{"model": "contrastive audio-text model", "dataset": "short read English sentences (LibriTTS-R)", "train_examples": 26041, "time_shift_ms": 100, "n_mels": 40, "hop_length": 160, "input": "log_mel", "spec_augment": false, "win_length": 400, "tokenizer": "word", "vocab_size": 5132, "loss": "sigmoid", "embed_dim": 384, "encoder_arch": "transformer", "encoder_norm": "layernorm", "encoder_norm_position": "pre", "encoder_activation": "squared_relu", "encoder_mlp_ratio": 4, "encoder_head_dim": 64, "encoder_fused_qkv": false, "encoder_bias": "all", "encoder_qk_norm": false, "encoder_parallel_block": false, "encoder_inner_norm": false, "encoder_drop_path": 0.15, "encoder_subsampling": 4, "encoder_layers": 12, "encoder_width": 192, "encoder_positions": "rope", "encoder_pooling": "mean", "text_encoder_causal": false, "text_encoder_width": 192, "text_encoder_layers": 6, "text_encoder_norm": "layernorm", "text_encoder_norm_position": "pre", "text_encoder_activation": "gelu", "text_encoder_mlp_ratio": 4, "text_encoder_head_dim": 64, "text_encoder_fused_qkv": false, "text_encoder_bias": "all", "text_encoder_qk_norm": false, "text_encoder_layer_scale_init": 0.01, "text_encoder_parallel_block": false, "text_encoder_inner_norm": false, "text_encoder_drop_path": 0.05, "text_encoder_positions": "learned", "init": "kaiming_normal", "residual_init": "scaled_by_depth", "optimizer": "normuon", "muon_scale": "match_rms_adamw", "lr": 0.0017, "momentum": 0.9, "nesterov": true, "orthogonalizer": "newton_schulz_5", "adamw_lr_other_params": 0.0016, "grad_clip": 0.5, "gradient_centralization": true, "cautious_weight_decay": true, "steps": 5100, "batch_size": 128, "epochs": 25.1, "lr_schedule": "wsd_sqrt", "decay_fraction": 0.4, "final_lr_fraction": 0, "warmup_steps": 250, "weight_decay": 0.2, "adamw_weight_decay_other_params": 0.01}
Rows from block 2 of the audio encoder of a small contrastive audio-text model, named by matrix and row number. Rows with one number belong to one neuron. Each number is 500 + 25 x the weight over its row's rms, rounded and kept within 0 to 999. All counts start at 0. Numbers have three digits each.
After each neuron's rows are labels from the 100 clips, of 14976, where the neuron reaches its highest value: "top examples" is what is common among them. Only what is clearly more common there than usual is listed. The data: short read English sentences (LibriTTS-R).
# fc1: MLP up (encoder.blocks.2.mlp.fc1.weight, 768x192), inputs 96-191
# fc2: MLP down (encoder.blocks.2.mlp.fc2.weight, 192x768, transposed), outputs 96-191

fc1.327:509508456510488497531523498503478463529478518515522506489528497517512406484397474466502520529482494465506483492495497483503470513498505497501467508491495496518502472497506567488513474483493457510473517523466474510448508468439479555522480510497504480506507466512546500540495481513535491481
fc2.327:471511498490469480510511514525552505509512509477515489542502451498496495517594450531496527483518512510502527471543459485495562507504539523473494433506471511498501509531487451480503503464518527505523457471497527484515494486529501477482482446481504502502508477508485517460520546460517498540
top examples: the word "do"

fc1.696:542528484521501533518468512522528485539455494491470510488484508544517527484488531516474511515522478472493520470497511467461519525470485510536520532518476528495480493510518554517493467506445496463495455527517535517498529458492538520471514498493479471494496484514474464496477520479492515492
fc2.696:534465524487531487531547468511516502475501522485492531477510511534467463487500515467510516523504486487544478499512507527494521467473454483464469542507507483501509499532523505460476495486490484498515524471517504512527502484488454533543533471439530533486476546523456524495476474499480497546
top examples: the word "the"

fc1.449:513503466462498517470498488487478482526496490505476525554476525478467491517481516485508505520519491471492579487518485493502505471487468522515524513533473514492457502521521492498525483499459500502514480540512511483475494496531483522523514467495497500493486480496498527520487483494486529470
fc2.449:513535506512569496473508500551545494497496498489510525522528484534507472483508525469524475482504502466503456528494493541520501500503455531480481525537514490517491500487495523481498513488489488506496496470510459471515514512490485478466505494463464529487480458507487511522479462492524523514
top examples: the word "the"

fc1.272:571528469485547509431448473523467543508518481530469475542504539496476500485527484556476508535518457475477506458509497482502513503474512471485505468503528466437472500504506512502487497499495521524505525537479516485522506479515528515513496468556487505511523512491513531505475509528501523542
fc2.272:546480542482504497484544515507488523456554492524479462474473527537513504499530489532476540475511530479515454492485523481536536529553482495502479483475527468511525510554491483488540485473488479449438478466541507451463454519513485446501518506487489535532519496470494517523495453529524487499
top examples: the word "with"

fc1.201:494526492479491509512523486462514516552485534482460498509498515498494530515500539468597490467485470486522442506487500489486499544516507481471431531512512478506501519495508503493504473498512483531489545507506504463471489503465479499483509493501493508533470511471504535501512480476505499540
fc2.201:471485512512526500485509504499510490562518505504546507461488487506533483539508505518482495557505532488537504510504506485541537531506517500478552497481463518508490491486500519441467510494470485484457500514501450518515491552498503534507510490524508482506527488477484551470476496516454486492
top examples: voice: female; the word "it"

fc1.686:526480454474481493530502458512454484521489522510499477464446544518509537498503478491477486515491511493526486487513432480451515523506468496528485490517520491476479509514515525513489498457541488520460485499498486522508498498511484504525527502474527547490518479477477483490508458515493486539
fc2.686:501510469514524479454512521483511513487543494487491481491528499460540503499517528495536487510505475471504497510501470471500490483501536493504519507470498453524496464439501516518539530501434520511533549461482529484570494510505509458500498550515498497517493496515470500527456506532484514488
top examples: the word "said"

fc1.486:543532471542470466507549504512535510486519504479526503518481549481513504515497467491517525479512458490539510491508510490469498510485537458466537495497509488456518494506473492540486508520524476534499503526544481508525513524467542501540477526504492485532516454494534471512461522459492478443
fc2.486:539505491489480496440527534518495495467484482508542494476512522474513467524506535517521509477475491475520495503490498566495555502521500483491481491500551499436474487460486443534485499507489500549480509525490481507525502458489474503484499523491497475478483488483490481491489453493486458506
top examples: the word "this"

fc1.258:499505499498496499440520535499447543523535512493524489498488500507478466497499505515512574488520475487529540440483535500477499524500525549456517525475520453515495462490514453482465488520462470540463521457455537498480503467494525498496510510503491489488476461478504491502469461528496511496
fc2.258:518520494514505500521486500506490494459504507530484539494534467505506559524558484465505523529506494456507461522447495531467455496519490438513503511503492483517476530465506504498476481500550503492495452506498504512523465510514526501521453516513529464497497505515444524454507522480435494494
top examples: the word "but"

fc1.65:489467521458498505502487530514502478497509531508455508494509488512520487512484482471519510488512499479518442455493465497471505505520491480496498450511504471512455501498482484506460525466472470482549540528481487481479495518504519495494461476453528535494529516468498529456492524524481498518
fc2.65:476540491491512475538531467492502540500486487515496460506505489561475523519490499511492485484476567489490491453487531517478498501544456512522478458496556499500422480513461503479481490489493512481497485506486463495529483433498515511489492530523507509531483506543528520542519483504516488496
top examples: the word "do"

fc1.718:498464503477484520460475500503452512512533520514439451552519502508496515461496518511537486464481479464513482500531521463514498516511503471516494529524508493518461476516496506489462469499473497479503486509531491475491542533486476523489490524465495488476445448531452495474491509491495543515
fc2.718:542524493460527490512494515539500492494432478489482492512496465486486526511541512475477543513547484525547507487514463490539516496443517486497483523484492516497498497503538518476454505511487545490530510537531526503534455465520461509546509480539437517472503546507472483480469461518499489481
top examples: the word "the"

fc1.467:534479479537533510510461480524502470500518466505465501496500529499492479495552522454483495499501465514504475557534536494526499506484515479543514514530485528457503497527525497555510480473520494508475538522500513459498549516523508488505489502538468472549518497518579489501559470535503485506
fc2.467:573503494465494520527513533525507512492477493494537488519466558504534488489466488553459491503530473546518476490491489495470510476472489557448514505490530511548511506536520467465495480523493485456481491493472475502504495445486499526525551520512503490486493506487492512517471526475521525488
top examples: voice: female; the word "you"

fc1.315:463540480461514531508476479517498494526492530507486538529543570469535455487549511503469495485534504564454478537526489497513521501484491481541513493487502468471532489503526486467546488488497484474491466506497501468550456520480455470473497493488431488493446510551496500500506520521500524520
fc2.315:463485461492489538539519489487464503486492503519498474481533524505540461510493432499503523477459468501470522444483522461514484506485501532521520476519538531462483503519490476511492521520528497468492528473543491509460487507465516525474515494520538508488480493516501535486466448522521518509
top examples: the word "i"

fc1.383:510500483531521527513463472516498496494499500485544460500475495513513511503487543486534550507502509509507512500493497525514472506551502477528498530511452494469554492458510500467525478508486486464466467511485489508473494507438500503498450520500514503492499519539513477468465487499444510509
fc2.383:496473495506502524519489523534542501479518456493505513514455521479474484520503486441538500491519508484482507471512506479497514500478488484536473485514535505523511519502533501484515483477459489473513518495496518499537525531528458451505483466466499455492497517444506516469491508464511490500
top examples: the word "this"

fc1.689:490532494482482535478506515532481492539510477513495502505459502470524472494503483507454548453466464502513464493455504529498474483493524503521490532500538486475492479471528486501467492530475472482522508443472496528477504489468476448457513486499510483493522508550464504478560504489503497496
fc2.689:484539466466441510477483502466515518448485509521514510464522543456529499502513469538524504519502515497455509516500482488519500521541467481500492507484519508484507520490523499483514539483555542508496513507481507473508490540478466550491479492510514508518453540517506546512504463473468502500
top examples: the word "but"

fc1.639:464489456496498478501498511522495543516499503528443493535473504525510497505448527492479503539463452509507485496555525530507529530499515481496519497473516525462511523542537520551462487526522525474527519465484492488493515503524529480470486534493460491484489495514532509485534433480517510506
fc2.639:503462485548494529525480513511460503522456535537515441518476508533510488483511519500493479470540505487532481514489478490500450520468534477493496509513512540512522500519512502467505486491511494521525533504557511518481509475498461517529520508528483512476506513508442474518494466461524505470
top examples: voice: female

fc1.475:505515495493490531503538515466538460489461502482482538475514518481540500487499431495528526490526478538469495461483494483546513511487479461548495475478515455478509545484463536453511495492511504496494515505465482483480525517459440498499474501486495481497502490526451492514531478481497518509
fc2.475:477487527456468540506527496480499525518543541515569477499516534486482475493491501493521500539481476487536496496520495482493472518505539488485520485493478533467492499510533548474484475493501515514471483447559514515481489520449486516494509486541513490527502559518488527469518476495471540507
top examples: the word "but"

fc1.624:461471515515480480513488435495528532510493498499501530493499506491505542513532489525557475504562522484503492435508473554447509473506511497534524526534518494512458541508522507526461461490512485499529479508494510497534440442504485493539482497484548542460508484500538518490495533483498463513
fc2.624:533551531442503552481470524508505549492489477506471517504456495498480520465477494499490493530485503517513570481530504480518494486501432486527496499479488451515527516484505471484546497493505503507488529470480484486544500490514496531509490450541477503516503474546493482525482460530511509502
top examples: voice: female

fc1.477:485496528496554526500481495478508510540522511544476532478443528457504474469519508497474491497536463496459538508518482517550477525523513534480539456498492490500494481538521508502487513501421488533456476524498477503507515473499498448503552523504501516497479505518483527486559459512508468466
fc2.477:492533499477519498483496497512518466473530530509491506515550509492487494499519503518492496554491466534531464517482447503464507497523476525519492489527544501514503498541511497478524496486467499481519512456464528496523474540539533493509484475505517454514490535518504492487487492507545494479
top examples: the word "but"

fc1.612:530483502532570483517516459523525508513478475487522443486516507489557460517480499467529498526448498495465486435516452501516495459524514535565514520505498489526528506464523504497517519519474515483483485481522501496515462509508468505504510502492545516504497450508550498476471548508478502538
fc2.612:506489472506455506460484554503456516479518501491488514520460505492447480458502522504525499474478508479525456512503507522529502496492507515517498465500468557513512490515527508500530505513494536480512548493487474479537509470508473464527515516484498496477461499510511517500501490505564530499
top examples: the word "i"

fc1.345:489483510539500516445547500486464517474475479504515470503509515556479474484495550515525460536542502505484532551467507479512490520512481500487478533478484490498467510480511509512548495510505527529497452502544490519472502464488500514473516522506507512468489482483491501489512493481504490456
fc2.345:442511471497513493529501487544514452493516497485497497495489457481481536506497517488489532452548492449481492538529502562530516456505500512476485506502516470523525531544516525532521476537507531508489492523509474506513465524525542463490519489464509482471496465468529511507518467501526507464
top examples: the word "said"

fc1.164:492536534501513497515458499479468496432503498467491500485509511542456462484485528441529531514503490522507504541543485510521516548495496530518530514492478504481461536491498510528510529534474507504505508466516496491501495468501512436529497479511528492500522549500499516524527460475497462472
fc2.164:477510497496505446511483509497514501459505505482502494504504451514470530521524488515501499525515538450489521501469545485479477483509498455521543467508517491517496529548528497500524533501498482574502500466537492560487493505477483476492579480475509493489491501553454503502507512514484464466
top examples: the word "said"

fc1.175:498474524520486505493563507507478504500509468565499481519510452522465456474505526505527501513523492529517454460486508505506543509490506483537513448483501523533469464520449467534494463485486493515540517455520489473497469508539493423466491464503506493491472513453542509510506499520500476551
fc2.175:479499541482485497544493511486483532489499511550516505560461497498457499504508492505508492475521559482516500488494523534520508523502469480462492473481572511475503482510506485486481510444471531514550484498505503511549510491529488514474520513478543517492491491498447567478527523546506518509
top examples: the word "was"

fc1.453:506497491498470484508515489504454518514508500501504498488490483549484511472492494468507453499515493498529511463516527521515495522445493546501538497478513501448527473500496481471473522533457499478493493519502504492494532488510509544493557487479518489472517514484507482472499512488530516465
fc2.453:510488504496538495459473515519501498457508502488480483550516544492461498488481471457530525519492473525566549515483474498534509511510511500520516490531471492509513514486481482505497506504464517541520474492509460487509530473498482487513455506488538521506516494519495462522488457537466473521
top examples: the word "the"

fc1.659:480508454494460529465471483491501487502489494483490525516537537496498519483487535500511515492467482442541557522542552490476534502476499517508488505510448516475483511467507480520505490468443482497519465541504491483502570526498521520523527460477517539479518515475499495515480480535505508507
fc2.659:519480492519517567498501506512530480502487441494461567521508535518463504512514508471501546516489513506542473500501466495523533489496436503504528544553483482483498483508492496455501455491506512492488491510514485484485505474461488526512546488440488510482510476489493508507477506475517488506
top examples: the word "the"

fc1.673:528489481535479481484474510522501495486515508480494475469510500503483479523496529480506499524498474493511484487461451443534525508482492480473504501468498485479503457551516506536511491474515496495546531463477467532452500521534478507460459485459492527521495526506477533511479491525500441476
fc2.673:533499519496514489541553511493511520487501513506503502505524462509467464487461490539512495479468504488491500486481530501486519525504457474524524478518449484496490519489453523523542511517466502536526490542537512533505518504539507543464425468464506526519475510504489496521498484542512444496
top examples: the word "for"

fc1.727:493461490473478496508484477534518461534508505521521522424526516497531520480513484548559471517433496470519495446514511518459497509483471487519499509529516490485505492505500513538513533490509556536526517475473522507493482496506532523511485510525491501476499473495441498493479514483516532486
fc2.727:518541481511471475532506536502502527512479465457523502453498493507513463526478503489537467534475510523524542500521478501465520506514536519509530515468456516479559476474502545498506493513477461526453495522527482520591461505552502446490488552516497482498492479510490474522508528556504479487
top examples: the word "said"; voice: male

fc1.459:530478497497487520508500508572495466487531509523504507478466496478478484528541502495508479505506526475494472464460473442510457482516484514464487502537492533524488508521509479495461532551459456497500507500493513521464487505465489477461524443559525526500477490488514482533457520472510507494
fc2.459:472488480499484484513489515533513539491496528483548462504541480496498485475510468517482521528517517522478520495498493496552486480515495463463485502510542508516474465536471538458469510540505475499440520556464522549503510531478546545478537508468491493496464453483490522444456526448492456520
top examples: voice: female

fc1.330:498501527482499513516588466514529514453518486516496485509469487489491577464563512470510515496482508548533484498519485546486521499503505540515435492476496518529486460539499498522517510507504485521468500501513468514516469505485537474499471486477539518556480467483468468528521549521554528493
fc2.330:500532508485487502498495482507512500527486455461491496499510500557508466529480491490512507499464506510492519545473507528508512516528501467542547523509547491464471529514475510484474458530542503489529492515501513488497495458501475537538473546496527501474533494429475538530526481506504529492
top examples: the word "was"

fc1.514:476515505526468553539578490496495501505504563500472496498507481509508476464472463482512502487474516491480508501493522487502511572557514504501531472493505551540531473521513513522517507518531535474495506509503518513493490471503469484497502528458454493485519492536510490502493430505515552440
fc2.514:505480511486463500461502511495533484463484477499488594507501483499529498498496496513525459474481525522486517485511490529483495452478535525512507519487501509509494479484521498522473456485497477497469529467513525549505450516510485530501544519512452533524515455485469492509478502496553521524
top examples: the word "i"

fc1.524:467504466454482494473471523525485481521464473459503532488488494510504476525516445481565516522508547525500525499505504557474473472504449473491454504497491519476550496498525515484502470499500463505495516483494488522506497502536461450509486524522517467479496503543523517506503504453511501500
fc2.524:531526504493509531535495480467523520495500506504487520552495466479504493496544491444530456451453496510473525472536517533502451527489466503472504514535534491452530532497492478495510504503485507508469464484468526453534528536511522492482512512492460519508467424493505492508497531473508514483
top examples: the word "is"

fc1.637:516518497484511524469482497514520536497513502498511479485498501444509548470483513530477465496485466502474495501486480487453514524496482513489469517458492501541517475518483475481545428515533504497508499442502511513468470557519506514495547475525479507534494516546515481452539461500498532499
fc2.637:455518516481511492516579540475524538446498486484472504473524518499478517464454485519525522493514489591566497518504519558515523508491491478468503579507512507455473491487496473543483521508497465518465466511492481519511504455480499485495490514516544508476497502436498509510499498514516495515
top examples: the word "was"

fc1.386:525528532506496507509465468466480539494515504567531490516476465494493537522538502497455499492500470490509498459538491505514484471497492472492503473502512473512466513535502515468475477518544523516484503521518532506509555491473496459485490490499512508462483446456495527492537472534482491522
fc2.386:492514473558488513492443493499481484546485501487496535500483523537464549472473498519522500509507522503505458528523516508506502480534506503480545488458505480538526513485451488491552510469487507467495499467547452516499465502500505446491512461470491537541525509524469513517554493476519512504
top examples: the word "was"

fc1.490:487550473522533514499541507495493535499501498469506474460526502537486551506483524510511484499499490470488532508526504498527472524490484510492495469517446474485471490479494528521565489499477548522482502516498528524478490501475478466497502495488546507478513496539483477540498509508521526443
fc2.490:478499534518504494489467486512525492439519484518509519449496463488487455531493505521502498462537509477449509523514508502480476478552492481545501511498478467536496522551498542490516506505528529532488493470540499531508519496538538556500515515494487481524482485508516548491505474458467453509
top examples: the word "said"

fc1.641:494507522499521494491532467480499511537476510501514495529520516487513541478491552486523520519494515500467482451510505503483505505465535513510478472463496467488552542469497491550490513519533469532492478522464500468494505493531462537473483479500501498540446544508520486491554509499534496467
fc2.641:497515521514490539486480487512513530548469436529510536522500471522509468494523524510515481492507521468509509510499474476518543457472485534508515499487513531523453499503539527517492477503524502501501526511505471463502538536483530471538494524460508472453471497465457504482499545447511471510
top examples: the word "i"

fc1.664:506495468491501500467479513464511508513514489510497495477534538498528494453528511545533499505527490507503512489477540499545482545512499470484482464463514450475469514478544527519527534498459467484475473519507528501459507490515512496492490477544494526509547452477444491501518454511527508481
fc2.664:500492489526470527464520540547515505516508469511511469501531483505492538492470518535481487497457486489509485477509485462489531538495542506470482481475473496507493467487502503482479489506470506463530531482476519466482511524492452495506511486493535491498487522523512501500497519494499527489
top examples: voice: male

fc1.755:468507537492481494452503498515496513497481483487478529498513488451478454478527449503531476498492541489492499540504527525522494484500498512501519489501518490471492521503508499458503489463511497444514521481525472509565498495465570488493497475509525491522563497495523494519448514470500526496
fc2.755:500502485494482484511454500479497462505473500489465495530484526542502494559485504505527475492492493483557514471489523474451471496484467536502471463463506487503517486532468506546442503544465492506535518571502518477496502516509506519483473520468479539496503492521503480509506478473512467497
top examples: the word "is"; the word "it"

fc1.0:530483490475510538506498490503497486500441499485488483483429455449519477461506506521520489507524511534511479517499531473458507501449498529522500532482506473519510469540487519476531452539553487495451521478516499492489509510488487479511501495514506498524500452521509466478516497477529505516
fc2.0:467512551506471494458464544515489531482511491477469530505525539533513472489489459515522526435552504518507492537493552428510506493505482501542504478477491511521540506472503531524466552460498569546533517491557498490478494485508523538505466519474509527462494495496477495483543482521519563497
top examples: the word "i"

fc1.743:487500564475470450457514488531473500498468490490485501493462466505544482476525473489464508541506475502496518495539547537487502517489537500497490488513545480530534512491478526480453509469495512526494502492490510519547508506517492499475532501546536461545454474477472518503469500505520491504
fc2.743:530517486504531470514475524494500500532477494515546510562495526477498483480480543530502494516521510488487468479491490511508494519532448510472483466497489513526505521489475481495540520482532451507511492491510468500493513505495520467492464493462488547460493527479511459489492524491512506529
top examples: the word "was"

fc1.655:482460502548466494494446454502525533487495492492530488513507465521448481488525489491508493494504510494517503508511502536502526499540438520506540474521476514523508460518486489523535504546487507488526517504503531501517490484495479502516503509510509536494452477522471472500496464467476480502
fc2.655:514489547544538500507504485485494505496528458514489513516502473491510477502481533526506526523490533510507471471532447463489477494487482501482511467534495534515495477524538454505503469475520521458519514503540459504485514504522490460481507524490492445499470447480511443499580495482511440487
top examples: the word "your"

fc1.224:497465505520532483510515498525452469494503525507478492492490542480524519430508513499465484503527493508528493465513478543498480515484545490466491520488534507542491501512502497538480571504504507511500499499463451467489534474529534511557506478492542492511534475491513536455486540448529504491
fc2.224:536499485507466483504501508456531520503503487505472533486508506527482493423500491485528501470520510450527462493489494505498497448493508520507503471496489464537571444483502502479516483480480478502501494536476495472521463493511510471561522509477510537510483476541469488493514517531540486563
top examples: the word "i"

fc1.142:510483459487498495479484495492469504491509509529529491512529514536469465489439493517514508492503438474487468456489540489510500480485486513518484508490519501497486521489474510498491509469465506501553540483532494458545519452506512514520483513516509465505456508471501534531518460498495485507
fc2.142:503474522493502490485508456473502519521471540487492498508495490522497521514548521543517509526495539467504497483532483494524509538558465475511524486501500518492474475501521485493539453485471478500487511494534445471478479506506516455523510478508488532521490477490475468486487518521524545525
top examples: the word "with"

fc1.654:440492467540516532524497514471458495475538470478498514529519453490508490467532503521516500459522540476484505510522500505470476512525513543522510492520489509489494488473500491515511522508546499511497526540456493453495513498515500472519507489479520499495527465501506439483496509498489526524
fc2.654:509507501489497506548510486504474476501450495535428568507507537531492495477517483522529509480518497485515506489499520516468498512472487460483476491539504549544478488528505480516485488509487514514494489515518504511500484483501503497477509481487487511420526508461486509467537529499452510501
top examples: the word "you"

fc1.541:525521490489449497513522481512492476502518474489521527468507477484543501474517519462522521489487533482515539521522518507508475525521498528505501457500535532498541515511526510486534531541502501467494502477499486538515491514505474485490558500468498484500472438526492492505476519460500485492
fc2.541:522511476475481502516518504530506523489524476531488510488501501474469504442505511481527484458517486507471523479494471488527489492469463448508496508513524501501507497465528475450494498498506528478539522472470504500532499518486498493480480494496533450477464492528523521511464528492491507519
top examples: the word "this"

fc1.485:527460493465522453496517501567535493548515504526494468505520540514505457520518538548503494474497497497537522504508507487513480497497495499499488523521497492489531527507514527490526496515522488478431475518517493497543535518508463488544491507491500480485459511497493475484503496530524508478
fc2.485:485462515537500500499494490443509468522496495495517506538514482515499503508485447522510503538480451526466499490472544531496482480518494522499482475496466524507464489468469502499500491482467535500494488494497553483530504511545547491489526453485476536505481447488493505501511505520539527527
top examples: the word "he"

fc1.267:491475529540480489509472533545510543515507465550524501477547512497480468519472533493543474504490506487518507520482501492462487510475465537523491552456515496495495481500512486500478493525452509520500474516489521524460439534491506437517450506525505537470509439521483486474490462499468499495
fc2.267:526487483470550507473501466525457481534456508468517517471493516527465467459522452488488486493550511474453528528505461546502458524520468519531549456483518510499495528504474483514531499528489481473527479455509480500531502509499517492516489482536458496461517509487514497516494525502454502487
top examples: the word "said"

fc1.508:512507496534517506477492467460483545461473497508506514480469483460514467497499484526487476526512470481501493501470520498459537465509512537543487521515491539489485518472478507518534551543507528495492476522443556494502494523456544507524489493497545495471488470476518504501534510480541547528
fc2.508:532473519508505524522477480540500531527465479456452511494492510533502525486504507504557533482487497499502498530454543526466479497516498497509444539507516442502501517480540482518495463528500551513492516508510479518525522436464526506531480505489526518471486472470493474495489518499481494480
top examples: the word "i"

fc1.478:499452534486527488460469477500462495474491513522511474503533535489482469495505527540496509513494530483467540492491503518502486534476509513474508502478459513462494472513482462534509534513544507469520480512532556535480478517552546510493508509477481473475499469544503521494497509475518514512
fc2.478:496465531491463494500502488494535519528501479482545508495499488522507443466484508481529525524491473515548465457473514509489516498480527497539508456504481531496500522507545462502505520459501495483545518495478487483478512532493487506511502494504497484520528507476550515515490507526523453444
top examples: the word "you"

fc1.428:525509488553499505475513530490481504494540499475528521473489495487554556510504468479511508505480503508494499512491473526513509512462527510469495522471508489544457521456483488546504455526511510508503477481484520512536511464509479489493481552506479505437482519492518529505510490486498498535
fc2.428:472508477481477490453503508476467487545529501495501495499505446503499523514509520502514490499473519486477494536465485496471473486482532544502501497466540543459478468469497552508518494511502507547508541553488496477496466523472540515464475449500465494481448481491498485490463504522488459556
top examples: voice: male

fc1.646:497522515492490491523469502515476521488491507493501487498532517447429519509485567484500547443504515537473472462485549489518463515530498494500485501478479477479510470516533500498497486534455446492485480482528525493501498455465490506511498482521471473490485463507528497495504485482510479478
fc2.646:486464491486497536471466507471478508508473529472485476481545482547495487519505459449468462498460495497523503494482499496527513519515459505469493519524533507490506499500544529477523542469464500489543498515474536475529487550494518468476531485536524487475474498490500499548505545499504496470
top examples: the word "he"

fc1.36:490460517481508505507536552513468483482467506543485534516530493516506473504491506529502456491525574513511514512550511501507488533536481486487544521488487509522478443493545485535484462512496493482476493493508525479510514506515514494545461498509495524532478476538481439463517518552510507514
fc2.36:457474460486491461536502455489565484501503518492505497506482485498509483506478521468506520453477486490466528540494527481544478552464475511480478476518529487505480515468488503531466498549536509508532496477472520514513457469507489510459524522527460531498512515480474497483524502531541551530
top examples: the word "had"

fc1.522:522495559529474546491464474472523492488499479490451499507450531484535480498504492474434483483543521517508516487492498499517465540531486545476470492509503459516541474521557478531506506509469512505475486502484496485478511440503522491484471503528470474504530452504486544533508488528494457458
fc2.522:497539490486509478471488526526474483472517528517533516460544569512477490495508492490500522486524489533520495529469484516499485444492494531529484474475474486514488520524514519509486467491478519486551493477498489481456480504509499536502524513519535461504510515574486495480504508553467455487
top examples: the word "but"; the word "i"

fc1.273:493543511485451498491528499467468485503511476506489507480519497519507458503504508503546497459528496503548508486488521521498510506497475492496460515464491477460504503490516486467506473547517483485525494506545552454501495533522530483499534506523509505507530510532550460475455505471508489489
fc2.273:495499487473564532494519508438478478489527518532463472524522518514466465480515470490530487510514463496501506509518493493541437526470501482514509474506510530491459501522428475438507540491531510497492510526514482442522518522513507487520477511499528484469472449448529485528496497524511506500
top examples: the word "is"; the word "his"

fc1.169:476497498506500528455510500523525508477514493540531495517491525484483507448578505481444528535501514489507508500509466490506507503508468518509499546504534535494473488530542519540527532525461539533481457496507469508484479441499481503495510512477508524558488501478535495471468478457548476510
fc2.169:459510516540506487483505503534515508484500497507509545471524521505515557513523457488526476486528459501506444482491489510465448461472469475528512509460436453470513540533493487467453509483462503557527466487505511476514495507486507488488527508476549498465462528553475546495493473513493494512
top examples: the word "the"

fc1.314:509470510493489513538472498474490506501442507511519476456505497498477462506483512533517469467466519501514472503527472480524482480468513491532511513520520488499495465506503500500471525562424469496518474454551543482527566502507479536531499472490469466472503515525463526483487489460506473491
fc2.314:488505488539505506490443496482485463530522521488472490472540493496494512485502510491474513506520502472510514511465529522481441509523492494486497497531503482523481490529491518496507494487547526561590535509528496516530476531469484501484467457495512465532497490495495513535491528492457556455
top examples: the word "said"; the word "he"